A small segmentation model, trained from scratch.
Model: 9.37M parameters, 48-pixel images.
Data: trained on aerial photos of the United States (SatlasPretrain), 203450 training examples.
Rows from expert 1 of block 4, named by matrix and row number. Rows with one number belong to one neuron. Each number is 50 + 15 x the weight over its row's rms, rounded and kept within 0 to 99. All counts start at 0. After the name is the row's rms in percent of the matrix's.
# gate: expert gate (model.blocks.4.mlp.gate, 8x192x192), inputs 0-95
# up: expert up (model.blocks.4.mlp.up, 8x192x192), inputs 0-95
# down: expert down (model.blocks.4.mlp.down, 8x192x192, transposed), outputs 0-95
gate.70 346:46 47 38 40 40 76 55 61 36 46 50 40 33 55 42 50 44 56 34 22 83 46 59 50 28 40 40 41 85 54 32 53 59 34 50 88 29 47 64 43 33 38 32 34 46 44 49 42 34 43 45 56 50 73 43 25 62 25 65 52 42 55 58 27 81 33 33 45 53 54 35 67 45 66 55 40 59 64 34 46 81 24 50 59 37 51 61 43 47 64 64 46 33 56 73 41
up.70 341:42 47 29 07 25 75 54 46 44 54 53 50 39 48 46 55 44 45 46 37 49 42 58 52 30 44 45 53 97 55 50 58 61 36 48 83 28 47 64 45 42 45 37 36 45 51 55 31 40 60 46 52 48 72 33 31 68 39 66 55 50 49 52 36 83 58 44 49 33 54 38 55 35 74 60 48 57 57 28 42 51 24 44 47 50 43 52 48 29 52 85 46 17 48 77 50
down.70 279:44 41 45 29 38 78 62 36 42 45 56 36 41 24 61 41 19 39 26 23 76 63 58 39 53 46 40 36 37 51 33 54 34 55 53 64 11 61 44 56 27 48 37 64 31 65 55 23 31 47 19 79 39 59 43 49 56 50 64 71 52 42 63 63 83 49 49 33 33 42 44 49 49 58 41 33 48 54 40 62 68 31 54 37 42 67 59 40 27 62 56 75 43 31 73 25
gate.71 016:37 66 65 44 54 67 43 79 37 52 48 04 53 68 52 48 37 59 31 60 61 45 67 36 78 41 50 42 25 41 41 56 53 77 55 63 44 36 42 35 49 36 48 43 43 65 57 65 33 57 52 54 46 50 48 49 37 61 56 31 75 18 59 46 42 33 47 41 53 31 43 54 67 49 63 43 63 42 59 38 72 48 66 54 65 40 28 70 56 84 44 88 60 59 37 47
up.71 016:25 38 33 52 67 52 64 92 66 37 47 66 57 63 81 58 62 70 29 28 62 49 46 59 31 56 73 30 41 56 36 36 32 14 74 52 50 47 49 47 42 37 55 34 53 54 54 64 71 26 24 50 53 45 62 72 38 52 46 42 44 53 48 60 74 29 58 45 34 27 38 35 66 46 45 52 40 46 28 45 58 62 39 44 42 35 67 39 43 42 47 76 58 57 48 49
down.71 013:61 37 66 56 77 46 54 42 70 71 57 84 62 29 45 58 52 76 85 39 68 71 39 52 37 39 58 74 52 51 55 37 46 57 50 57 51 47 21 59 44 60 45 60 49 69 48 40 39 70 56 76 40 57 54 47 38 58 47 51 35 32 51 55 36 85 65 56 58 39 36 92 31 12 42 60 64 46 33 43 44 46 73 51 41 43 41 53 51 56 64 52 54 44 46 39
gate.72 023:61 53 64 45 53 56 75 45 25 50 36 34 49 51 53 37 71 74 37 42 85 22 52 58 38 36 56 13 49 36 50 43 25 20 32 50 59 37 84 32 65 56 65 42 48 35 52 50 68 58 26 40 62 48 37 79 26 34 44 46 44 62 43 45 37 40 63 50 26 61 78 60 67 31 49 56 14 54 43 45 83 49 48 37 37 33 52 50 58 46 49 54 84 52 62 49
up.72 021:41 34 40 62 41 47 24 54 61 52 43 53 45 68 56 83 38 38 66 48 26 82 47 46 51 55 32 62 51 58 71 39 78 69 64 48 38 72 27 68 76 60 47 67 37 60 59 42 24 45 57 58 37 45 54 31 60 58 64 43 45 32 44 34 67 55 36 57 59 32 40 50 27 53 39 59 82 26 43 36 39 52 56 62 75 45 37 63 44 61 46 59 42 46 30 54
down.72 025:44 50 44 39 52 64 57 57 62 51 52 58 59 46 59 54 81 75 49 71 44 26 42 49 47 30 42 59 45 54 50 35 80 55 70 52 23 17 60 34 49 46 56 44 61 61 49 75 50 40 65 03 23 54 49 66 43 33 49 67 47 54 54 42 50 46 62 60 51 49 34 55 66 83 57 19 48 45 63 65 39 53 36 60 69 55 44 56 56 41 61 57 56 08 48 50
gate.73 071:55 44 09 10 42 40 55 14 50 52 47 56 56 18 40 47 60 40 76 60 15 67 50 53 38 57 47 99 60 45 46 69 58 34 30 61 48 50 49 45 60 51 34 52 44 61 69 22 71 62 53 46 55 55 40 54 55 53 51 52 53 35 44 44 36 62 38 50 47 63 43 30 11 65 57 52 47 53 56 54 30 35 50 38 53 47 38 58 40 46 53 48 31 52 48 59
up.73 078:59 56 88 93 62 64 31 93 50 46 46 47 48 82 51 59 49 76 16 47 88 36 45 48 60 42 64 14 37 65 47 40 41 74 65 54 43 50 55 57 29 47 67 54 58 51 25 60 43 37 43 50 59 50 51 46 52 30 55 46 57 53 52 56 65 29 56 47 48 32 50 67 92 46 47 44 44 51 59 37 74 63 51 64 50 51 60 38 50 48 54 58 65 66 43 37
down.73 086:17 54 38 33 38 52 68 49 51 28 37 14 29 72 40 31 77 58 10 60 58 23 38 52 52 25 50 58 43 58 55 29 35 51 50 54 47 50 67 54 59 44 69 71 60 41 64 55 80 59 51 23 48 37 35 56 50 52 61 61 82 50 44 47 48 45 50 44 10 50 56 50 65 65 56 15 34 66 72 33 49 78 51 42 54 49 43 46 28 53 52 53 58 13 39 52
gate.74 124:51 43 44 45 59 22 73 19 53 60 48 49 57 19 44 35 69 52 70 75 33 67 52 52 53 45 50 96 48 43 29 61 28 69 20 43 57 46 42 51 46 67 65 48 42 71 45 60 79 67 70 52 71 50 45 65 50 81 52 53 72 52 57 61 33 52 58 50 53 57 61 43 26 36 49 56 26 61 69 42 50 53 56 59 46 50 55 59 50 52 36 58 45 63 57 60
up.74 157:48 36 46 33 33 32 99 00 39 60 61 54 46 42 53 24 50 52 84 51 43 58 54 54 43 47 50 61 56 36 53 55 22 59 15 48 61 63 68 43 89 43 53 46 54 35 71 58 68 83 51 51 44 50 61 61 48 52 57 53 46 65 54 48 35 62 51 55 57 77 56 58 26 27 53 68 60 47 42 56 31 34 66 40 53 47 50 66 60 54 52 51 58 58 55 68
down.74 167:78 52 79 60 63 71 28 40 33 65 62 73 50 41 55 48 00 31 66 29 59 79 51 53 50 72 43 23 42 38 32 56 50 53 05 67 62 62 30 60 44 54 27 47 33 39 41 44 19 48 33 90 58 61 69 39 48 50 53 46 19 41 48 48 52 50 42 39 69 66 58 48 48 24 49 64 51 35 33 55 50 26 49 49 46 61 54 47 77 74 38 50 56 76 73 37
gate.75 026:32 43 26 41 57 18 65 36 40 44 39 45 48 31 54 42 34 17 60 47 31 49 59 59 45 58 73 48 59 54 43 54 52 59 45 48 57 50 48 36 86 64 40 62 47 66 48 24 99 38 49 31 45 44 28 72 46 49 51 65 43 40 46 49 42 59 28 51 36 63 60 61 17 43 52 66 59 63 22 49 19 57 36 59 39 59 40 47 56 70 40 41 36 42 41 59
up.75 025:39 41 62 65 71 26 25 66 44 57 40 40 52 44 50 58 36 55 33 44 62 31 54 49 44 63 54 07 44 57 41 45 19 60 54 49 59 21 55 47 54 59 54 67 44 65 40 68 99 43 15 46 56 47 55 71 45 47 48 83 35 48 60 46 40 39 40 44 45 29 42 52 82 35 57 54 27 47 34 51 53 68 31 71 58 48 63 30 53 49 44 37 57 69 48 26
down.75 023:26 35 45 35 37 50 66 67 51 45 38 26 49 52 46 34 44 56 47 45 47 86 40 52 42 51 55 47 47 43 75 50 38 50 81 62 35 61 43 75 60 14 56 51 51 54 26 30 07 68 43 67 68 45 41 46 46 55 56 61 87 40 48 62 50 34 31 42 36 37 39 39 41 59 50 76 40 46 50 40 44 36 44 32 49 57 53 22 24 71 46 57 40 70 42 45
gate.76 015:30 41 70 31 43 40 45 34 50 46 49 51 43 68 80 78 57 33 49 53 32 63 49 55 75 50 63 88 35 40 41 31 39 31 56 46 52 53 35 22 54 47 33 32 76 56 69 23 62 57 35 38 20 40 64 52 46 64 45 53 52 56 60 35 17 42 40 42 14 47 34 54 27 58 31 41 66 48 57 40 37 61 57 41 51 23 37 48 46 56 43 25 51 42 69 30
up.76 015:37 76 43 58 60 32 64 49 48 47 32 65 14 43 50 44 56 61 48 46 56 47 61 46 56 61 40 37 51 58 51 59 19 58 43 30 42 17 50 69 30 46 53 33 29 28 81 62 53 50 28 34 69 61 46 64 35 57 60 43 51 47 39 54 65 68 72 52 59 31 54 47 29 23 23 50 43 71 56 58 56 50 80 51 32 62 67 61 48 32 32 60 44 49 51 24
down.76 014:56 59 65 47 63 27 29 83 61 47 31 52 61 62 49 53 63 64 57 48 53 58 55 35 63 49 14 60 53 49 44 46 28 36 53 46 46 32 90 35 43 49 64 21 31 45 50 40 68 39 40 51 42 54 52 40 51 44 49 48 47 57 72 67 46 57 39 68 10 36 34 49 57 71 56 36 61 59 46 42 39 62 49 61 55 35 52 62 65 48 45 67 49 33 51 38
gate.77 221:62 57 38 51 32 55 39 30 36 46 45 44 42 42 44 29 49 43 54 59 63 39 32 51 47 51 17 39 47 36 49 49 35 37 38 48 60 47 42 47 24 52 37 75 46 65 57 45 49 49 56 43 56 41 42 77 47 24 65 50 23 41 55 44 53 65 52 65 80 39 74 30 49 59 48 60 58 58 63 61 50 60 41 44 42 50 55 43 49 63 53 55 49 52 76 51
up.77 209:46 68 75 71 74 25 04 73 54 47 63 53 46 53 39 74 48 15 73 85 36 39 39 47 50 64 45 50 42 78 63 37 63 64 74 17 43 63 26 50 39 59 35 53 49 76 51 60 40 35 74 50 48 48 59 44 47 47 31 46 34 40 40 50 39 70 39 53 75 47 62 46 74 70 56 51 69 61 58 59 34 68 48 51 50 62 51 45 31 51 51 41 50 50 59 35
down.77 206:43 52 24 25 37 50 66 55 77 60 50 52 66 54 44 65 98 87 57 76 46 26 59 46 48 44 52 70 72 49 63 44 50 51 70 46 30 43 82 36 55 53 76 32 72 67 46 58 62 72 60 03 34 54 32 54 63 40 50 55 60 75 64 53 49 58 59 62 39 41 18 56 50 78 49 41 51 55 49 64 48 53 45 48 66 37 60 58 37 16 70 60 43 27 42 63
gate.78 025:39 55 69 35 54 40 54 57 52 25 31 52 42 37 43 53 57 26 38 51 56 32 86 38 59 35 52 79 56 62 28 48 77 47 44 53 37 58 57 39 65 51 55 40 67 56 44 48 99 52 21 56 51 36 55 65 51 68 43 46 60 58 34 54 62 49 59 51 58 34 55 58 43 44 38 40 64 34 58 48 61 53 39 59 44 60 34 48 70 37 44 53 56 56 49 57
up.78 024:49 35 40 37 74 20 59 31 53 16 45 45 56 18 52 49 35 53 41 50 37 51 34 50 64 46 42 45 60 59 32 61 74 73 48 30 50 22 41 50 38 50 66 63 58 60 84 52 80 58 29 69 46 39 71 63 39 64 42 69 24 60 35 38 36 48 34 40 59 41 41 35 35 21 32 56 52 64 48 61 38 55 66 65 46 52 48 46 64 32 53 52 83 63 41 52
down.78 019:27 53 30 48 50 53 45 78 38 38 49 18 56 37 50 72 57 31 73 44 63 69 46 57 57 44 47 62 46 64 12 51 93 42 72 71 36 47 47 58 42 40 50 65 37 54 22 42 06 53 55 75 42 54 48 62 58 52 59 40 66 43 37 52 47 41 38 45 29 55 48 51 33 62 38 60 49 57 31 33 33 32 36 65 49 45 49 53 41 66 37 48 52 25 58 39
gate.79 049:70 45 46 41 65 60 43 25 58 45 44 51 57 48 38 57 58 63 33 56 68 54 53 54 52 41 55 40 63 45 39 56 34 38 27 41 58 22 63 58 49 67 68 65 44 71 63 95 33 46 48 53 58 52 43 36 52 40 48 49 63 78 57 47 46 50 52 44 45 65 48 69 42 39 51 32 38 65 81 43 78 50 27 60 42 46 70 36 49 47 46 57 46 24 49 57
up.79 049:39 61 56 36 35 60 78 57 56 50 46 49 40 46 57 69 53 51 70 44 29 46 57 49 37 60 50 91 42 56 52 49 52 76 66 46 34 79 31 45 57 42 38 41 46 39 51 03 65 51 54 55 43 57 52 48 55 93 47 47 63 26 53 46 45 62 47 41 47 51 49 51 26 61 46 61 53 41 54 52 25 40 69 45 50 49 33 50 33 55 50 43 50 55 51 51
down.79 054:63 61 39 38 76 54 43 42 63 48 40 50 50 55 48 54 71 73 45 60 44 14 50 57 65 41 48 63 54 62 33 50 80 59 99 59 56 46 79 68 55 53 53 53 54 52 33 67 66 57 58 45 25 42 09 54 46 22 43 35 41 57 64 46 39 50 55 64 41 49 35 67 71 70 41 25 51 60 38 69 38 58 23 68 48 46 67 48 38 38 61 60 56 10 47 41
gate.80 075:41 52 61 45 29 41 36 00 38 61 50 52 48 55 63 16 54 56 54 40 48 46 60 44 42 44 36 35 51 26 56 46 00 53 14 51 41 59 40 45 55 43 40 39 45 44 32 47 70 65 42 44 59 49 36 50 46 41 54 53 39 55 47 50 44 67 39 55 69 47 60 42 65 11 38 42 50 47 59 73 47 46 48 41 54 45 50 55 29 32 42 50 66 27 60 44
up.80 077:62 58 27 40 84 38 60 91 54 46 65 54 48 42 32 79 42 47 51 81 43 55 29 51 53 61 53 43 48 61 53 50 99 26 94 35 64 47 45 45 35 61 38 89 55 56 66 57 52 41 51 43 39 44 46 70 49 55 48 52 45 38 54 43 43 53 63 49 62 48 64 62 49 74 51 55 63 52 33 41 34 64 52 72 48 55 47 52 77 61 62 37 62 76 38 55
down.80 092:44 62 26 44 49 58 61 60 69 34 57 49 62 56 54 77 85 69 44 72 38 45 55 54 70 33 48 78 55 49 55 69 98 34 93 52 45 46 67 43 48 60 61 52 44 68 64 61 69 51 63 22 32 44 50 63 47 43 40 48 61 69 60 54 46 71 39 74 38 47 12 55 61 50 53 12 60 60 39 69 36 57 36 59 62 42 53 53 36 24 57 59 59 08 52 45
gate.81 024:45 42 38 59 60 47 28 99 48 42 63 41 45 49 53 48 59 39 21 40 62 43 36 32 39 54 56 00 32 58 46 51 89 38 78 69 46 42 40 39 01 59 61 63 51 45 26 52 65 44 38 52 76 50 42 55 60 60 45 50 36 54 62 51 54 44 62 36 58 53 79 35 72 67 65 34 44 63 32 40 78 48 44 66 36 58 48 42 58 62 63 52 54 33 55 26
up.81 022:37 44 06 12 40 44 61 08 34 54 51 68 62 49 43 50 67 26 88 39 38 51 60 35 61 58 48 83 63 32 52 37 26 34 31 67 40 36 65 51 58 56 37 35 42 30 54 52 28 58 36 28 54 42 53 56 33 43 44 63 51 51 60 58 48 66 40 46 60 50 39 56 30 52 51 50 63 67 27 61 46 41 63 46 64 29 39 55 60 48 51 37 58 49 64 60
down.81 022:33 64 29 47 36 37 71 70 50 27 50 44 45 65 74 60 86 67 18 45 49 20 53 57 64 37 35 57 52 58 44 51 68 38 95 67 26 41 51 74 61 44 47 48 37 56 42 45 50 53 57 13 48 50 49 53 35 53 56 31 54 59 44 47 63 53 58 43 18 46 24 39 63 48 66 20 46 57 52 60 39 58 51 60 52 41 49 37 33 52 48 61 44 11 36 54
gate.82 033:54 56 46 80 32 46 33 74 52 57 35 60 35 68 51 22 94 48 19 31 51 39 39 41 32 40 40 32 49 44 55 59 31 63 54 33 43 11 71 50 59 60 50 47 53 47 51 37 69 42 58 58 55 48 60 44 64 78 62 53 26 36 65 58 65 49 32 43 62 40 76 52 62 47 55 35 44 09 50 38 55 41 38 44 58 54 60 53 47 57 49 69 61 72 41 56
up.82 029:66 54 59 87 44 43 27 61 56 53 47 46 50 45 44 27 82 52 36 56 62 48 58 56 61 48 58 63 48 46 54 66 26 73 32 41 42 39 41 53 61 63 73 48 66 49 67 63 66 38 64 47 48 44 64 43 55 83 53 47 42 43 36 43 60 64 41 48 60 54 82 56 57 35 46 59 46 08 62 40 43 41 37 57 53 64 63 57 42 63 45 80 67 73 45 59
down.82 038:41 40 55 44 54 83 59 47 50 59 51 52 62 31 52 30 32 23 52 28 48 56 56 58 56 61 41 20 34 32 29 52 33 59 24 78 47 36 28 73 37 55 40 66 46 59 63 38 15 90 33 72 71 51 50 43 44 60 53 56 49 45 60 54 72 51 70 38 58 60 60 48 56 33 41 80 45 55 37 63 42 35 66 65 49 68 56 32 60 69 50 52 49 79 66 36
gate.83 220:66 65 13 12 35 44 51 28 64 52 57 60 58 40 43 71 63 45 53 59 29 58 58 51 51 59 45 89 58 55 55 73 60 29 41 63 59 46 54 54 49 58 36 69 40 72 63 40 55 49 47 49 56 50 31 54 71 29 42 54 57 13 41 50 41 73 55 54 48 51 37 36 44 33 61 42 59 52 17 46 37 48 38 52 37 50 39 50 50 40 55 46 18 36 70 56
up.83 268:52 63 33 29 34 36 69 16 63 53 54 52 60 29 56 77 57 38 84 85 02 59 67 50 56 52 47 93 50 45 53 65 69 47 38 34 60 68 28 51 65 55 39 58 45 53 74 36 44 64 74 49 38 43 48 50 56 79 33 49 57 43 41 60 27 76 47 50 36 64 34 28 18 46 60 46 76 32 59 58 07 59 51 30 59 48 28 50 37 44 43 45 28 35 53 68
down.83 228:80 48 35 64 59 58 38 58 52 82 58 90 71 33 60 78 69 52 97 54 31 53 67 50 63 75 45 55 57 37 45 50 70 49 32 52 62 39 54 24 35 69 34 31 39 67 45 60 46 33 62 32 43 64 55 59 57 40 39 52 15 55 54 47 42 68 51 60 74 61 27 51 59 30 40 55 52 36 24 80 44 49 59 64 51 44 63 68 62 38 46 39 56 59 56 65
gate.84 030:60 57 39 10 54 46 61 30 48 34 51 63 45 33 39 43 64 55 99 53 50 62 48 39 55 46 52 58 59 59 63 49 23 94 44 58 37 91 49 38 35 64 47 42 35 68 33 53 49 45 22 61 62 64 03 47 66 12 48 47 72 27 47 48 64 38 58 40 54 53 47 43 15 68 47 40 58 69 62 27 47 42 42 60 49 52 40 45 40 54 55 42 39 29 49 35
up.84 033:62 70 81 08 63 32 66 00 40 25 48 46 26 48 50 37 68 49 87 76 43 70 55 55 50 36 54 62 55 47 94 47 17 91 30 47 59 89 52 49 53 37 63 54 51 56 41 60 42 69 17 48 45 42 27 63 59 17 52 48 64 48 43 40 43 25 67 54 48 53 47 41 18 51 40 82 65 52 63 50 53 50 42 57 48 53 46 54 37 40 67 47 54 47 52 57
down.84 033:71 56 68 42 61 51 38 26 39 51 62 55 29 51 44 27 47 43 80 50 49 84 57 61 43 53 54 39 47 48 66 56 08 50 00 52 55 51 56 30 42 42 56 44 59 40 07 48 44 32 32 66 62 56 57 40 58 44 57 24 34 51 55 43 34 42 74 49 63 42 68 41 43 54 53 71 50 52 52 30 48 22 51 49 38 54 46 59 49 64 62 56 44 56 51 55
gate.85 027:58 36 30 64 45 32 86 39 48 42 61 59 49 65 25 30 37 38 30 24 67 60 49 55 54 61 86 23 52 40 34 67 36 54 24 48 40 10 59 47 41 73 57 57 48 52 60 56 33 40 52 37 56 53 65 67 45 50 52 54 71 61 43 47 48 67 69 46 43 54 68 46 28 43 51 74 55 55 22 37 48 40 78 50 50 57 51 58 50 58 34 37 70 61 56 52
up.85 025:56 52 39 65 36 57 74 41 52 45 54 67 41 58 49 15 41 30 43 38 51 56 57 67 55 38 79 44 68 41 46 53 29 53 46 56 43 03 57 35 54 83 60 53 41 61 51 51 16 57 48 37 43 39 87 52 63 32 76 41 57 50 49 59 53 66 61 60 56 63 72 45 30 45 39 69 49 70 44 48 37 35 81 33 57 52 47 42 67 65 44 44 53 79 48 49
down.85 024:48 40 61 50 63 34 28 44 37 60 47 74 46 32 52 33 08 22 45 16 43 58 43 61 53 63 57 33 32 37 66 42 43 72 32 40 66 36 42 64 33 59 34 48 42 34 38 47 57 38 60 66 59 55 49 44 50 51 22 44 38 38 42 54 29 31 56 34 70 52 57 45 39 26 46 95 41 38 35 44 51 50 59 54 32 49 45 61 55 61 58 62 42 97 53 41
gate.86 028:47 26 40 72 48 65 38 59 49 52 51 34 57 39 42 53 56 58 48 39 75 64 62 48 61 58 52 42 63 67 38 57 69 69 55 67 39 36 54 55 29 71 57 54 55 43 76 50 00 38 70 49 52 54 72 56 46 31 73 56 38 59 57 59 67 68 41 54 46 60 57 61 22 55 47 57 53 56 44 37 80 49 66 50 45 45 68 32 40 55 50 68 49 63 46 42
up.86 026:72 31 40 68 71 24 40 65 60 19 54 48 55 62 38 45 56 46 39 61 50 43 25 32 72 47 52 20 46 42 30 49 74 57 70 41 50 18 65 76 50 63 59 61 63 58 79 81 36 41 41 46 55 51 77 66 51 49 50 56 43 61 49 54 45 40 67 53 49 54 71 66 57 41 50 67 46 36 27 55 37 78 54 44 49 49 62 63 61 38 45 41 67 75 39 56
down.86 025:48 44 73 53 56 28 50 62 34 44 35 54 36 43 36 28 42 43 58 42 50 56 43 42 41 52 62 30 45 39 83 29 38 77 00 52 89 33 47 37 38 49 44 55 48 37 45 55 66 27 43 51 62 55 68 40 82 44 50 72 49 24 44 51 42 33 55 42 57 50 66 41 41 31 53 87 57 51 46 25 55 53 60 57 31 68 46 46 66 56 42 43 61 95 54 60
gate.87 034:29 44 50 62 43 57 56 99 56 35 61 62 51 66 49 72 54 58 25 43 60 39 27 42 52 74 44 32 56 68 45 55 99 54 81 30 43 58 51 48 49 41 44 72 64 57 49 50 78 46 56 52 65 53 34 50 32 54 51 53 35 32 49 57 60 64 32 63 56 52 54 67 88 68 65 55 60 66 33 45 57 63 41 54 54 55 46 35 50 56 42 66 48 59 36 37
up.87 031:35 54 63 62 50 76 70 99 55 27 53 57 57 64 57 78 49 53 25 67 66 42 43 41 52 56 42 37 36 63 39 50 99 54 77 48 46 67 62 50 56 56 40 76 55 58 52 44 64 46 67 45 41 57 34 52 43 72 58 48 46 34 35 61 56 73 48 50 70 52 59 68 57 77 55 46 64 60 23 48 62 49 43 77 66 47 56 36 53 78 38 47 46 53 48 49
down.87 034:76 47 54 41 57 47 24 00 45 88 37 57 40 34 47 32 13 31 48 31 48 46 46 45 51 66 54 38 47 52 80 57 12 70 03 53 70 47 37 66 38 52 45 65 45 50 49 41 21 38 48 82 66 63 64 50 55 57 54 25 48 56 48 49 51 31 59 44 67 51 76 46 30 27 43 94 42 36 52 38 46 37 71 44 41 55 63 58 63 66 65 53 43 88 60 44
gate.88 016:48 38 72 42 62 45 65 40 34 55 36 11 23 40 82 27 57 48 63 75 58 52 40 45 52 41 47 53 47 51 31 52 34 52 24 69 68 62 28 44 23 46 50 50 57 49 38 55 48 52 46 72 57 49 58 64 34 41 25 49 63 69 75 59 37 59 72 72 86 58 41 62 50 75 46 60 42 81 33 71 69 56 70 52 36 33 42 38 55 52 59 56 64 74 42 42
up.88 015:29 53 73 29 42 58 41 34 50 51 59 39 40 57 44 06 52 66 93 34 69 57 36 52 59 29 41 68 46 55 48 48 36 65 46 63 34 50 41 28 55 44 42 46 29 65 59 58 18 32 49 49 69 62 54 44 61 57 60 57 69 67 53 59 58 44 41 55 49 50 66 64 52 35 45 66 73 68 26 62 36 75 48 56 62 52 46 38 71 52 42 85 44 41 55 27
down.88 013:44 37 30 38 64 51 38 35 45 72 67 38 55 66 56 45 24 50 29 16 33 61 51 48 42 44 41 73 42 39 55 72 54 53 35 70 52 29 06 57 30 58 66 61 47 44 58 38 12 64 56 64 39 49 41 45 69 75 41 56 58 81 51 46 67 59 55 47 57 56 55 50 37 35 54 69 60 51 35 49 69 26 59 56 45 43 51 42 53 37 63 59 44 40 69 31
gate.89 213:42 48 26 45 01 96 65 27 35 36 31 43 47 55 58 43 49 44 32 16 52 44 59 57 36 46 51 57 61 43 29 60 42 44 33 84 15 46 39 53 43 37 44 29 41 33 53 30 33 45 37 46 64 51 42 14 53 33 68 52 71 40 55 50 82 44 36 51 41 50 40 40 30 40 48 30 58 59 36 53 58 28 43 35 49 42 61 49 44 44 35 59 38 32 53 50
up.89 200:67 45 24 21 21 57 53 06 47 24 45 51 53 57 62 25 54 75 29 32 71 43 72 56 54 22 41 64 57 28 54 61 22 27 29 70 46 34 61 54 63 52 58 60 57 34 59 25 41 75 28 43 59 48 39 55 46 46 67 51 71 63 52 45 47 49 40 61 56 61 50 37 34 40 34 49 38 33 55 50 70 36 46 44 49 30 54 52 41 40 46 73 45 39 63 84
down.89 216:60 35 71 57 45 45 27 51 24 49 42 48 49 35 56 34 00 07 49 21 46 63 48 53 47 58 64 41 37 55 38 50 47 49 36 63 70 49 23 43 54 44 22 64 27 22 51 48 30 43 41 91 58 58 64 46 41 67 34 37 42 17 33 47 46 40 54 50 60 51 71 48 33 20 46 76 33 37 48 29 53 41 63 41 44 60 37 55 60 76 36 38 48 82 43 41
gate.90 029:43 44 28 42 62 36 72 83 54 44 67 53 46 36 60 85 52 39 79 48 09 66 52 56 54 72 67 74 41 69 46 63 95 67 59 54 39 69 22 55 40 56 20 57 42 63 41 46 77 48 47 67 51 51 29 54 57 55 53 46 73 33 51 35 46 55 56 33 65 62 44 47 33 64 50 73 57 43 20 55 13 54 68 52 74 48 51 38 45 51 39 37 57 58 59 46
up.90 028:57 50 69 55 37 57 20 39 47 58 46 56 52 51 42 29 49 43 39 73 81 52 62 64 39 29 37 06 64 42 56 49 09 36 31 36 55 18 70 40 25 61 51 47 58 53 62 64 55 55 51 40 47 57 55 53 45 41 59 66 54 67 39 56 63 38 39 49 54 47 67 35 43 35 53 38 50 41 61 52 71 54 29 34 49 47 48 50 42 50 55 58 46 41 41 58
down.90 029:58 59 38 48 72 60 55 64 77 39 48 50 48 54 45 55 77 86 40 66 40 28 60 51 55 44 48 76 54 45 63 50 91 55 99 69 45 42 63 74 58 61 58 48 59 55 45 65 63 51 53 31 34 43 33 63 52 33 43 55 50 62 57 52 37 71 53 77 47 54 33 67 70 65 41 15 49 67 49 60 50 66 33 68 49 43 60 39 52 38 51 63 52 19 67 51
gate.91 018:42 42 30 59 20 55 46 34 32 18 44 52 75 48 59 18 50 64 12 31 60 84 44 45 42 50 53 59 49 50 54 64 39 49 44 57 31 12 55 43 51 54 54 36 70 46 67 47 00 48 60 49 53 41 37 60 67 46 47 42 41 46 60 45 42 59 49 54 39 54 44 25 57 36 36 48 45 51 38 39 50 30 59 37 25 59 55 35 61 58 51 57 27 70 88 77
up.91 020:67 66 75 60 56 48 51 43 53 52 69 42 52 68 51 74 79 71 77 88 61 56 46 43 45 35 73 77 35 52 59 35 55 50 47 68 54 82 48 36 54 47 58 69 47 61 52 58 60 49 53 44 50 46 43 43 49 44 36 40 58 59 57 46 42 53 46 53 38 40 43 58 54 82 58 56 47 69 76 46 59 40 53 62 40 23 26 48 37 58 34 39 66 58 53 51
down.91 018:57 74 38 42 58 49 71 70 54 58 41 39 54 68 51 57 58 54 49 81 68 36 49 49 52 48 53 66 51 62 39 38 67 36 25 56 41 41 71 31 44 61 68 32 63 53 30 51 14 48 63 01 50 52 46 53 48 34 69 76 47 48 56 66 44 39 47 56 39 68 23 46 46 67 54 28 38 38 57 63 50 44 43 36 53 41 46 42 32 24 59 66 58 07 47 62
gate.92 040:44 38 18 79 34 50 33 66 46 61 51 52 50 58 38 41 86 47 34 39 52 36 41 54 40 37 59 54 57 48 29 52 50 37 54 70 32 14 64 58 40 50 39 23 42 33 49 28 17 37 59 48 59 51 76 39 41 68 39 52 42 42 44 47 47 42 41 48 53 51 28 43 71 32 56 30 33 35 32 32 44 31 52 32 47 39 33 46 35 60 39 62 29 42 38 43
up.92 032:52 30 69 84 44 49 70 62 43 40 51 38 53 20 66 52 71 50 53 46 55 64 64 53 55 53 56 56 46 47 38 58 24 51 38 46 32 47 51 44 61 53 58 47 53 74 50 35 99 49 62 52 51 62 41 36 71 59 72 53 86 61 53 37 68 60 49 43 21 61 56 62 32 55 56 28 44 87 65 37 66 26 34 63 43 60 61 43 53 55 47 25 57 09 53 54
down.92 038:39 47 33 46 38 57 51 73 54 81 42 54 57 41 58 58 38 46 23 57 41 01 63 49 51 60 68 47 53 46 38 38 03 44 19 58 47 14 63 37 62 40 45 57 44 45 77 53 77 65 65 25 26 51 59 57 53 46 31 60 51 46 41 53 40 53 66 45 65 50 49 56 50 33 41 66 42 51 61 70 44 72 59 36 58 48 51 73 52 23 44 46 47 70 31 45
gate.93 022:45 55 45 29 53 31 77 19 33 37 51 37 65 36 59 46 28 63 66 56 63 83 79 41 60 45 40 46 22 61 70 48 64 20 56 17 74 75 51 33 69 64 62 52 48 68 52 75 77 60 42 53 52 56 27 69 47 53 43 29 55 35 39 49 30 82 30 55 39 60 66 57 40 51 29 50 45 59 71 68 63 48 60 56 51 45 43 41 57 40 55 55 68 64 54 54
up.93 020:49 30 37 22 55 61 41 21 41 34 30 49 52 67 30 61 41 40 37 66 44 54 31 65 49 59 66 55 61 52 30 36 91 18 42 73 67 44 43 56 49 55 47 44 56 48 30 74 00 59 42 38 36 50 35 42 47 52 60 41 41 51 53 63 37 54 57 49 22 46 02 43 38 51 47 34 67 47 34 69 25 58 60 28 71 40 46 70 50 40 43 55 35 34 46 53
down.93 018:43 39 58 56 55 81 45 48 41 85 48 49 53 71 45 47 52 44 24 43 43 27 44 61 25 49 62 42 43 41 23 41 27 59 15 65 30 00 31 49 80 49 41 58 43 47 77 52 48 58 50 16 39 43 55 74 42 61 52 65 47 49 49 44 28 55 66 43 30 33 75 55 66 41 48 42 55 81 55 69 50 62 64 42 66 56 53 57 45 29 35 43 59 71 37 56